config.yaml
targets: ["finding"]
norm_position: "pre"
fused_qkv: true
patch_size: [4, 4]
init: "torch_default"
residual_init: "none"
steps: 15000
final_lr_fraction: 0
Rows from block 2 of a small class-conditioned image diffusion model, named by matrix and row number. Rows with one number belong to one neuron. Each number is 200 + 20 x the weight over its row's rms, rounded and kept within 0 to 999. All counts start at 0. After the name is the row's rms in percent of the matrix's.
Before each neuron's rows are labels from the 100 images, of 14848 (inputs lightly noised), where the neuron reaches its highest value: "colour at peak" is the nearest of a few named colours to the mean colour under the peak; "responds to" is what is common among them. Only what is clearly more common there than usual is listed. The data: retinal OCT scans (Kermany 2017).
# fc1: MLP up (model.blocks.2.mlp.fc1.weight, 1024x256), inputs 156-207
# fc2: MLP down (model.blocks.2.mlp.fc2.weight, 256x1024, transposed), outputs 156-207

colour at peak: white
responds to: finding: normal
fc1.464,100,241,175,195,201,198,169,190,219,179,194,165,208,192,213,202,178,199,219,168,171,215,206,154,203,192,226,201,205,214,206,225,191,225,188,212,170,144,175,217,209,196,229,229,225,191,213,181,168,211,195,199,215
fc2.464,106,172,226,219,197,223,195,159,204,195,193,194,219,189,191,175,201,196,185,212,177,203,201,223,198,239,214,181,200,187,206,191,206,210,208,184,202,208,218,215,185,211,215,172,233,198,205,200,253,203,226,200,225

colour at peak: white
responds to: finding: choroidal neovascularization
fc1.754,117,196,155,191,203,224,198,186,205,182,148,175,233,188,204,193,175,244,184,216,202,178,203,236,198,206,224,187,213,205,204,169,191,191,193,192,211,230,225,190,223,204,214,194,172,206,166,176,216,169,222,214,162
fc2.754,128,217,188,219,232,213,177,204,188,205,222,213,188,177,242,224,220,200,215,214,224,189,186,183,186,202,180,233,167,234,168,205,212,190,194,203,181,215,228,225,200,199,188,207,193,224,228,191,206,196,203,213,202

colour at peak: white
responds to: finding: diabetic macular edema
fc1.9,123,185,188,189,231,195,186,204,197,178,191,140,181,205,177,201,245,217,188,191,222,228,221,192,231,224,216,227,206,218,223,206,198,209,192,205,191,177,192,201,188,173,171,216,199,201,216,186,192,192,228,161,187
fc2.9,117,186,223,186,190,216,248,227,194,249,212,222,185,225,174,190,208,217,194,189,190,215,206,172,195,194,195,194,199,176,215,187,252,215,195,240,204,208,213,163,208,203,201,194,223,166,204,199,198,230,175,195,204

colour at peak: grey
responds to: finding: normal
fc1.488,103,225,208,200,221,240,237,221,178,187,186,180,199,192,195,227,209,196,200,212,208,213,196,205,229,199,195,168,167,194,210,201,234,201,201,177,205,195,231,171,192,231,200,176,228,201,222,202,198,175,249,201,223
fc2.488,102,185,211,181,195,194,220,163,173,218,184,204,189,192,151,160,201,190,216,192,179,229,178,196,234,204,179,180,205,193,244,230,189,216,217,213,195,229,188,210,201,192,201,189,220,192,219,220,200,226,198,219,227

colour at peak: white
responds to: finding: normal
fc1.229,121,239,218,207,205,205,200,196,182,206,201,172,234,180,213,257,205,212,222,191,201,204,206,140,192,180,205,224,216,209,199,202,195,171,201,219,178,212,185,194,229,190,189,207,202,195,210,160,177,206,198,214,197
fc2.229,144,187,204,199,192,214,224,192,174,193,140,178,235,188,195,179,190,208,190,214,203,192,187,187,211,227,203,190,181,187,227,195,169,206,203,217,179,186,215,183,197,190,204,185,195,197,170,188,221,163,210,199,235

colour at peak: white
responds to: finding: normal
fc1.254,093,205,175,177,232,215,192,200,181,177,203,181,206,205,198,201,174,207,167,170,198,226,201,177,178,219,222,231,179,205,201,216,192,208,198,230,188,231,199,206,221,159,187,203,201,194,200,194,191,204,182,198,212
fc2.254,084,192,199,198,187,215,205,182,217,228,204,192,181,206,169,166,212,208,180,170,203,235,223,213,232,210,180,192,202,193,198,238,198,226,225,184,207,217,206,206,184,190,218,190,222,193,206,189,205,218,212,183,178

colour at peak: grey
responds to: finding: normal
fc1.253,106,235,206,207,194,191,217,210,165,171,178,178,216,200,194,186,198,190,189,198,206,162,166,217,203,246,210,172,174,210,199,191,190,189,183,205,212,220,208,196,185,237,218,202,192,195,170,202,201,184,223,225,205
fc2.253,114,221,196,191,190,192,205,212,184,229,202,197,197,202,225,189,196,197,209,206,208,181,226,219,183,163,205,213,190,170,234,221,185,218,204,222,213,182,205,202,231,177,195,168,192,198,190,200,217,225,192,201,200

colour at peak: grey
responds to: finding: normal
fc1.133,089,184,218,205,209,233,202,203,208,173,203,208,198,215,207,154,212,204,196,197,203,203,210,184,194,219,185,219,190,206,178,242,205,197,217,193,196,189,225,159,184,184,159,209,199,202,233,212,184,186,240,212,226
fc2.133,090,185,221,171,162,169,176,207,172,236,212,198,190,179,221,202,188,202,212,230,166,204,200,228,189,140,199,197,198,182,242,182,185,218,203,211,175,190,166,203,212,201,229,194,196,192,201,189,205,214,214,205,173