python train.py --dataset="retinal OCT scans (Kermany 2017)" --image_size=32 --conditioning="class" --objective="v" --mlp_ratio=4 --head_dim=32 --qk_norm=false --patch_size=[4, 4] --residual_init="none" --optimizer="nadamw" --eps=1e-06 --epochs=78.0 --warmup_steps=750
Rows from block 3 of a small class-conditioned image diffusion model, named by matrix and row number. Rows with one number belong to one neuron. Each number is 128 + 32 x the weight over its row's rms, rounded and kept within 0 to 255. All counts start at 0. Numbers have three digits each.
After each neuron's rows are labels from the 100 images, of 14848 (inputs lightly noised), where the neuron reaches its highest value: "place" is the part of the image that holds the peak; "colour at peak" is the nearest of a few named colours to the mean colour under the peak. Only what is clearly more common there than usual is listed. The data: retinal OCT scans (Kermany 2017).
# fc1: MLP up (model.blocks.3.mlp.fc1.weight, 1024x256), inputs 104-155
# fc2: MLP down (model.blocks.3.mlp.fc2.weight, 256x1024, transposed), outputs 104-155

fc1.354:164116093112092206115130163116133119130100150142060119127122064135165180109149119119134118154122114129106118072156150158143126086147172113158084125089097067
fc2.354:110110141175153136141131118081189176136128170149139142110075156071134147130098074120117141144174151070161102123166126142156105146144141141113140143092121142
place: bottom centre; bottom left
colour at peak: grey

fc1.26:156124112149107133147070113146165149168139141101033168136147125098130120083113092153128099117163092115094091119060149138155156145164206132169101093093116047
fc2.26:129200087153197077148168151096118128149193134115124106111125112187139103125125169073146122106124151092105117150164092152195224196097140132185127148106094109
place: centre
colour at peak: grey

fc1.552:085138118175107152115093143125121147121134094102158153153174090142119148120124091140159148109165112138068092157094086146161113061097107124142036100096145052
fc2.552:085117109120155093144149172107094115109162109152166123114062196135123119197147208074097110098100134117137132161181116110166140127106154150128114088107084154
place: centre
colour at peak: grey

fc1.24:141185105097127101115157132093103159133150056107112150140104112132119151088093115170136114158150124074134146096137128160110094155103113136137139166148122092
fc2.24:131135130128150049144158173127072078078176161198127111088134117108158077147151084087156155104132162098148098121178178089106119121148151089173084109155112170
place: centre; top centre
colour at peak: grey

fc1.103:145109097142081144161139142128143134085106168096091150110207187160056118182099125116064138154138081173096090118160086132135110088091145141196091081150123206
fc2.103:106164160145087143122094104157163165157109114121117153168181041174104150106133055152135131135177105149107144162120149098098158144123144118056136148139125062
place: middle left; centre
colour at peak: grey

fc1.641:166177099089113160137180131100137171148068150141089147106087153109158170157122141199125096157129132079143159115172133147115063121095154124098084148104126077
fc2.641:074095096160155109131114157113112093041153129169167097114146131088135095150164085140174138112115115104106074128175141113174088142129119100113089102179106197
place: bottom centre; bottom right
colour at peak: grey

fc1.78:157136135109033135172091110098105159167111083157086140131156139126123131154069120175084146151138109108105181127111148118154127096158106115089126163120071061
fc2.78:169131147138082171077124082162183137165058171108079169118129100140134177159129063142111114142139145164125131104143134157105167165094138132143127093076156105
place: bottom left; bottom right
colour at peak: grey; white

fc1.27:159176150128121088110200154056088174140057159087146110130152119127129202147101111078108106196118123110149190166142132150116064091129108128100141140089151128
fc2.27:115054121123153088105201119081174134128146135108166141109147137175088127168142208129126114120161141120146132110095107153094125165120116150081134155112168117
place: bottom left; bottom right
colour at peak: white

fc1.493:137140092152144189089127163113124133107115035072111102120060111195139169100125120124167166134176149124197131122119118171126090128132148129109061207150109186
fc2.493:130173178114137115145161135132170116152103174160180154151163140124106144101109086176138148121108115122014119119203167159072124078171136113090106098167178113
place: top centre; top right
colour at peak: grey

fc1.472:164141157112114084120163174010115168147075147116108115136138097128107162112084105091137068208115161114167136148111156132122104057104091181090142149096173098
fc2.472:100108147107171087131187117106205157148126158094169144084119138184095106194145233129088130120120134094117138118052077145088132147110133112074145163106143128
place: bottom left
colour at peak: white

fc1.306:170077152143125235169154104093174173139130111114147186137099086188102107132083157086131154140086101139106146093131151158125111111049143084099099137104061156
fc2.306:119093085099123018151122152136135058116111124099113092086104140119151155107096149125131145109162154120104123119129067102162162132217109080167133098122175114
place: centre
colour at peak: grey

fc1.438:128148087133112207125102137133199106094119144135115146117156187171091154141131168128149117154104174155139091125149169182131061153127096141093114110121104114
fc2.438:151095134136059186095122126111126127156107130178049148110094095112153161088156144136082162147198175114159087090102081146123100128137195149166144157055135082
place: bottom centre; bottom left
colour at peak: grey

fc1.495:152156135105128138193198104142149162146128169105144170105151126105123113114146196073136134076113102124143148113051133151130174121098133130121121105185132175
fc2.495:133132159176130151091098125122157114091078128165116147178140147085118132103113072176126177096145126159093112146191121141140080109136136138130140134050127118
place: bottom right
colour at peak: grey

fc1.327:136149125116093121110177120092133161130121156136108151116174150111144204151114073177104166161129121114155160097138174135123107101144141146100118134063133057
fc2.327:106093081100183115163139150115105154100160109104186115121149154183078085127137086112157085084073107123115160171136090119167101095150080075121118093140071166
place: bottom right
colour at peak: white

fc1.474:119061159143098145135201106081144164117178149083124183124164112099097108116169119176111145120151125172086194083104171155150088160086112143159077156124132149
fc2.474:094138094160182127159183128101130081125193190139166143146128100131118074165128120149130124123101112065144157113141089091139132109098142120018092074156098168
place: centre
colour at peak: grey

fc1.332:152112130156150092134151117069142147169078195127091141083104202091101152157090058122153147124146160027072129130162127144101087077117143153136141127076086100
fc2.332:133121107140148132150147160108095127122161117108155089130137121164110085178140148114173109078101140098142129130174102120160059100110142116092057138092081137
place: bottom left
colour at peak: white

fc1.410:104105161113109118180141095135113127105163144135097124098145059096124119150185157132119152154135104186160128125089144160150122135149092131170121108148111143
fc2.410:151172129131125179092065080131131129121138074134162130176137188103101130127142131127150112109122163199147123168164178100103166186078088126130136146084164130
place: top centre; top left
colour at peak: grey

fc1.49:175107103120061195137105127086136154132174123104095184135112185130103153081089105147161169077071137146121163130126094098106119131086133114129096107086134075
fc2.49:172074101182121115128136139125066098120140153171202133133107176089138040112159195084163196107076134103100093137154111103139221156187155077120104106165068216
place: bottom right
colour at peak: grey

fc1.92:134115121154150103133146201114083085059198123175067162133163168103080163105201111132148164138162150077062085125172208122154102155114106130176096131155166170
fc2.92:128167161138104184085099099140080158206092118064124104133132057094128181074067100131093134126124095161191177146082087159096108087118141133120168130099161062
place: bottom right
colour at peak: white

fc1.647:186110148128177113136195154048134141144088163111113113158162087117121192164132150112152101147155135098097167131139152172166123086095119125074107092146116135
fc2.647:091166075148190112161147147078145093066130156178179120125121111136156076204170206126137123107055161074166128114137134118139079159092108127077119160140103179
place: top right
colour at peak: grey

fc1.603:114139156113152097149139136091096161171140131155137134153114158150093151167100089126084125147099105095105100098168119132106093054112157127148168134136121136
fc2.603:138111086151149096191142132076136084071145134167171152077127169104171068176116176129168142086086160080115136117131164086127150109127140131056110124158120150
place: bottom left
colour at peak: white

fc1.531:144043164165163157096099107087157175156139100178160161107102176111075093108094088183164106138075126133139188054115120132160121169104074125142136152081151127
fc2.531:114163142136174158147163142079144152136119116156134114131106049150162157131130116134155103170163089128120135131113103163159151084089147133105079134160064112
place: top centre
colour at peak: grey

fc1.689:206168158138135158128132114083153115180098110159150165148119146076107110113127133152127140160088095145124147104098126159106176136107132133165156164086123135
fc2.689:177132140126099227093070092136212139148124092142118111109186108121109172158100099159145139163156106151173132074074133153082166079131128141119154157152108114
place: top right; top left
colour at peak: grey; white

fc1.318:111119094159099076209168188116131145125177174123122144113095152086128132102108088094100093158119114080145174086113131098158156071169135111118134134149121141
fc2.318:181145145087093205085099097186100166165198093079111110155155085108136143056133061171109116140152075184188118185120131105123144137140121117080174129162131119
place: bottom right
colour at peak: grey

fc1.247:160081148100144255163199124124164164112147157155117148093150091160096106086160134113117160133077158100152164131151177143122169115123119094154093154104149141
fc2.247:116104128112098068103110160156146093101115139115108123135159153108173115169125093150145116097143109202061112148163147102160093099156179117173144060068176120
place: bottom right
colour at peak: grey

fc1.225:205131142121145138143137112042103175147071148173114147124152141103068097135118086131101142211085141138163137088145169126110106138143081113208188128139147153
fc2.225:140128133097181161153149092076176114170098147123160130137162102107151096154127143102134169163087089113103121092046188154099163081099104120122176109138077157
place: top left
colour at peak: grey

fc1.248:090095116137085077168134118166122144128164166175154178139167164138160134138150176153079202110111073113106130093132122114160157105163159098133074121103151099
fc2.248:128123180152090176115093087103172165111132128130129148156155123142116150128110116136126116168099108198128092074136134151152162172063090141166173169137146107
place: bottom left
colour at peak: white

fc1.408:103160105109130113097161159103150086152132157138130065157113122088184132150076075155135097108132141103112102136133132159075078129139153114131153146146151110
fc2.408:143140117172130164166170156147140099091146115189124115152102161116116126121146189159173159050100108055147105142137123064119077084127149148087095080166165141
place: top centre
colour at peak: grey

fc1.419:146093147149182095192145218147156122111167136087141131126168168178069119125138095108104107122117124136043130134123199157132150086097105132154126111133178150
fc2.419:104071149144133092161205140133151140118122165115150147198115129116134163120175124084113101103121141122137091098134137087161115106152098141117149118164082193
place: middle left; middle right
colour at peak: grey

fc1.588:169095130097056153156092113135129162147160089101106129108182157129078101123052090139131190149123111092070149121141145172099165091143141133171161147094086062
fc2.588:174131136114103164093103106157160142154061142131108138134146081127170187141126074131090120140166145159139140098111179143112137129097149160116127150113176103
place: bottom right
colour at peak: white

fc1.235:097154118092117110104171147074141158118134093146072152112137097130145136130118122128099159170129104146170121147151108165125078134155143176164117132080141102
fc2.235:149125090156175100181130180107117068124115179160179095127089182109162093165174133132156123128113166050164085082165154092119046107108186120137108058090104185
place: centre; top centre
colour at peak: grey

fc1.289:168110151156125201236182138129155138099133160131148164157153149156083120169096142127081155098068105182147147067133128137172124089128103096193110139137168109
fc2.289:110152139088180073156137187099144122101110135158176071142124102110156153062144102116176119091068150143069119139120130084204115144182124133082093114144114148
place: top left
colour at peak: grey

fc1.527:117132106109102082128155176095116106157101170150151099131107155053176110127132044117114097159161141076129101160191069095130115101165132143118133140077140116
fc2.527:108138126127089133118064106175163128153175158092074162144149119154093157145100140162131141147138096173097148110157170136088131122135115156152142138199165100
place: bottom left
colour at peak: grey

fc1.515:116105120077118207151080116061147146088139117157115151099104123147122146162146089175168169137092088164160174110129184165126104131121094120140097115144123085
fc2.515:192140095176123153134114159130139150120106077159160163170128131083158162116108157166146146143132133171099101096158155126086143028147182141103177091123120146
place: top centre; top left
colour at peak: white

fc1.65:141108125102113178142128160151157151103155083065122156123174159117104132110127094146124113097103109128110145120119134165125148137102122111212099122139098104
fc2.65:159124160132120122172159145077135115130116190170136081120164084130156131111164115135131123173160162130133076122104135115165147103200120082164102161078068080
place: middle left
colour at peak: grey

fc1.272:156134135135127181178177127122155148109121152081161149091196142181141167159134137110146175175091118106133173095096170127142091115113124100103073167116108087
fc2.272:106075112133146181147102151122123116106131154107129110152088122054094128177171133175123187068134154123137087097164148080131124101141141105144110117135157142
place: bottom right; bottom centre
colour at peak: grey

fc1.236:138120080165159146125125146080150154117136134090082100150087108140154140065148117109163116124117126144164190137105071171182080090104154139114085110128107118
fc2.236:185115143112106137128126105085117126119171123154117166144151081139089170121103094153119154159081154152067117109198236147100101128138137131156172155156159109
place: centre
colour at peak: grey

fc1.126:149108064160092198119132099153114151151120109125116123189087095143110143121117094132165122103171125179075146045145132105127146149138128142225082152129132103
fc2.126:078137097134204091155162168099157097155070224167130124103104119155134088110166159125129110117134144076113143096118122095134135201122129122150097085070126097
place: top centre
colour at peak: grey

fc1.508:161102148139053110171141145160126130156116148072154138118169114107085094102164147092128215152141114157104151072084138107202154140108143125182147131173129131
fc2.508:162114148127092149115127113152186184129071115139071148157144064156106160068111050148081068126136170137151101165152135125095117181173093147092149143101152099
place: bottom right
colour at peak: grey

fc1.77:130171112116059132088107115109116096151134126096073142135147102120127125118138104155165174165150129157077170144104141188100161133079153153147115105041071123
fc2.77:135170122096159103131153155078062161127111143125162154102119168120143110127077149101123092151113112091144138128200176106116123084119112105097151170061123161
place: top centre
colour at peak: grey

fc1.708:181074140106127070133158160110135116121132129042133138100138109166118155167170049100114121176140137137073144149155226180132174084069091107179139131124109170
fc2.708:153039146166136154156166134100173081094144137148137134084138191123149094152098151126150182096091158063162119101181126053095129146136178069104135056112092141
place: top left; middle left
colour at peak: grey

fc1.478:174113126129127092155155163114139145117116119181102176128186132132165160156140160132128164133103099133131149064111179140105147098131113094178110118131124106
fc2.478:132047106135142149171124140136149105101069198152125130094125108062151122173179040131124185099134127073146086148137128101169083125138154076149106109117152118
place: bottom right
colour at peak: white

fc1.574:189095111139167111115146145045107134145050122132104168161150121047107197103092057153157099192135125102127165085081149132107079151136156123149118135058169087
fc2.574:102123128119115093124158155085109118134095159156147088076101137101137160077168150106138102151162139058148140112171098121151091145128141138119088130111091156
place: bottom left
colour at peak: white

fc1.613:134143138127119116104169166052106142119088164124179089114093121102139163099096100127101086222119130112136158141113101176091090134133096150107138156060156142
fc2.613:142097103091173083147168097056138125141130121113198133120128160147087123148128140123155127123098122102139159157141089123124119134112117141102119130143099131
place: bottom right; bottom left
colour at peak: white

fc1.503:116116083171200106195176150068130173101150165159089186088137136161103116133084145117158101139112170109136107151162171164146116049147155151153127103144118172
fc2.503:166123096148144161142071155146087121122141128129155093151057200125164109053144113144153129076126164191125116106103102066132170124163139061167125100089144097
place: top left
colour at peak: grey

fc1.481:097062119130092167119147150149110137158146072122075153132115092168105133087149154125102085141131102177146197111089116148091144164123135121206104116135106143
fc2.481:122181113150164117103132166124124092094130157180148159115095152106150094087159174099155128095103154102114080144157133089195115148150150139110084121075113132
place: centre
colour at peak: grey

fc1.176:105143132118104134136161145114139149143101098148090103106120170090145149111105084192130090151122138093125131159117146128109085118166142135095092115112127068
fc2.176:106114106138153095165096125083114078095146155135154130147102097128132116096127191109197167125113111159086062158121113087107121166100168173127149150088126124
place: bottom centre; bottom right
colour at peak: grey

fc1.699:127096125103133106137144135086133127134154133119090092142140177151108192150131123136128132146189172140184120167144147146112119154115134120143133116166104113
fc2.699:102128084156149167187101169108160098126077178184147120096071133100180108156144121154153181153116197060172077124171137096129059058138182123143142098067080135
place: bottom centre; bottom right
colour at peak: grey

fc1.214:172132085070072138119166106100077185143094131108115126081167145088109172150084090164137138157171141133141167101101155149087091123084140121146126126112136112
fc2.214:129098126111178110135171139091111131136154153105181131085133164160110128105148106078114085136140125083123159118136091128178108084132131142113126104085094186
place: bottom left; bottom right
colour at peak: white

fc1.575:117087091163120117128145148123136194141104067105145146083154115125080137102052097171109118161109095163127153111129131206120082083153139104121105105146133103
fc2.575:105141110150174142178177131094135109120086155222203141149113124128179108110159169095173168140083124087120115122218175119136085137089109156079110131102120179
place: top centre
colour at peak: grey

fc1.5:103142124061180136177150117069173120143152137119101137139137130101092149152136052150153115183104128104140205100048188185117093132096108120136090153146138165
fc2.5:133131072162147135152084199125106109080094123175170145111092164082182090142077163109164175101103157112143110145108182081112134064153192112086071111093144105
place: top left; top right
colour at peak: grey

fc1.98:169151103129087129138176162117092120120162116141220105117137120162115195124167142122166112113139125046062143084109157148124168102119113147124106137140161187
fc2.98:152124100089117109115109134127152096086198145180131113091117113047150134177168140118163148140139181082130090112140181104150183140167130091107120147152110186
place: bottom centre
colour at peak: grey

fc1.274:122124124212161165092129160087122099149063078130120103160171135084106126115100140136162104128181161110088106122161176148121129115104156130131155098104101107
fc2.274:102119198164149097131145147103144116086100158149155174151052147123177128135151076103120121140054140141128119140146042133178103119150085132097146103146179098
place: centre
colour at peak: grey

fc1.104:110151107065103166119141139110094114097137118117133108088139107156176211104169084106156083161154066194107131148108109170161084136116119147086081162121094081
fc2.104:112086151128174059119204131070124173159103135115167128114103108132106141085134108100099119158163148105114135127110093160153127135123129141105127159117127149
place: bottom centre; bottom right
colour at peak: grey

fc1.290:149096113125104097105143136106142172134123172120139143093105175100124160169093076151122102162119167106129181109188146156096008106160161154116108137055153107
fc2.290:102104075096169136140139122105118147105192138136179123148120144167076097108136081136175109078104119112107125164186107114141113100123075113124128105197083162
place: bottom centre
colour at peak: white

fc1.559:141135124141141110168155163091091117093113147133091062106138094201120167132113181163126135159193154142129108147143122122152069091111194128103102125099154058
fc2.559:140102112085079176090103110106071176111116096118110167124184216116084151115100076149122106178089122147132153105117132152102135110093094134127158159115134150
place: bottom centre; bottom left
colour at peak: grey

fc1.520:158112091098081100127127141108157129129171066150155166147135118118088141089079114118077140159072144110141159061144124127170177039174101145155106155117063185
fc2.520:198099074115091168146122130133172120089076190110151105122163133148148124134134097162155172116089169071165123135174187131127169108125145088125135111081132090
place: bottom right
colour at peak: grey

fc1.344:170111059173193157159140164115157114107120136180177169095129160098081139053062133094154113155144148060113121099139081146141130083146134098155143145124095147
fc2.344:162178146108052156094081091158118166146165111084118129156184130056137120147124096183147170098102068239169115156084106099133166136170124102129154066152145098
place: bottom right; bottom centre
colour at peak: grey

fc1.755:168087143190134120158204106124089060080130096099102117174171060166096152154224142130175134074194089137101144124113142160113094139096137157152126125168189114
fc2.755:141107127170128081147102139120166147149072133073163131134098125093189100113110118110130070108131142182158135086157152087136158168162121061164111131077104090
place: top centre
colour at peak: grey

fc1.432:105132171122125146150068148112136118162139102091171142077096160135139143120077104136101077133156101122031134115100109127174108081066129139131123118120105089
fc2.432:083110098160173066191168205131145135143112115134131143110075152088156133100111162069143125117121164096120137106102064115167141108183146125146118104127062127
place: centre
colour at peak: grey

fc1.330:149115112123131094114225153103109131116087159160110155098161139117124170123126137119110085158142169102153138158152130145123089154144155130116100140077171065
fc2.330:107087145102117122120110106152179131157165124082110162142166110166121123086094152171133094120152118169101123123152104142066097119139132155060146149088177089
place: bottom left
colour at peak: grey

fc1.228:160137119168086130146127129131117153080130135107181156112167119135094119099075094139123181149090115140204158120119100110177110084132096058163129113141083120
fc2.228:098116139100107145127104133133160148195127099144115153143127061152125156107136095140091129127198107163082128160148177154084085110116111154093181131153173059
place: top left; top right
colour at peak: grey

fc1.116:176096097115061145113158104103116142151158085156089114104135085090105171095103165117114141142129147177162122143107168134159180119134116145213123108122122070
fc2.116:085176125129093209082090092166213143169132128132143126076045092132082124191098093131065158123147134121150126137104088102084155100146149101110178079120102139
place: bottom left
colour at peak: grey

fc1.292:136166091114078178135047136118170113129049109134054121164115122115158151083110158167168096071155150076120113124122166169115111174064119140121090143099109046
fc2.292:140066115136167170130180158104138130126169166157086147065093058097177116072162146126132178133081141104179122119097140149156139136100126128062121134087068124
place: centre
colour at peak: grey

fc1.300:161159130098154089135101117044170149117150116137130152155128184095076119169109097152145092169136136132153155101047173150126096166085084181082113168122136161
fc2.300:105097068135147174168121145141118109099082154158152095103090107096164109110110128108158208107091142102095129157073162093133202119164137086066069102119108106
place: top right; bottom left
colour at peak: white

fc1.258:118043150101127135138100150100151123119191129117065114112144121133156153176107106180178183171107150155092134113122166125137076106109090150139092135108178124
fc2.258:183147116107112185123097109115157112135130117163121199195114177078101147117102117204140185141069139102139088148189184138114138145114137154067163128134123118
place: bottom left
colour at peak: grey

fc1.122:130140163128058136175134130143155144140173121115130162138181104152097140158132180123151198137136101133127128113095135150118163089138123109124107122114084048
fc2.122:150115132112104164072106112176165154142101096109056139160133125166127163125113066165093149156171135155136121144143130126124130128120101099175152165130196104
place: bottom right
colour at peak: grey; white

fc1.589:120165164160122113127211123130108132156109110097065119106106135171143130150122174154152114165161116112128160104088153171102114098117110177124069155145150136
fc2.589:109113087131105110165131159111136119072097210168153076120089151087177084093098130113098143085148175078111134102154181069174128135151126125124098085074159105
place: centre; top centre
colour at peak: grey

fc1.476:137099149158128096136187159086086129089129189150115124125133152162111185118076113162140136143144148100186139114156096140152117129188165120131078191101178104
fc2.476:157107117176119186117127108152101164166126074083108159131150124113085140109094083155111084111169121138130153117180111159079117121138167135089148114091151113
place: bottom left; bottom right
colour at peak: grey

fc1.281:168131140084111112145120145067091137142115122115130101101087126165121138158091155096109120171118120150127140133162155130127101026132133132141152113080106159
fc2.281:117117120133162070154189149085128101133099145163193141110150167192168108184122194110150100158097153072151107132177114121112078121089124123142125117094153095
place: top right
colour at peak: grey; white

fc1.454:141145131141122099047180167110095159168007103132145108107104123165180106163129108118068127120147153113171109124195124132120091142137143105081161126074130133
fc2.454:069070170146102147081150080139161135078163131090098126164139121148126156138130170161078137126135115218101124122091136156104118116124078209119136167221167147
place: middle left
colour at peak: grey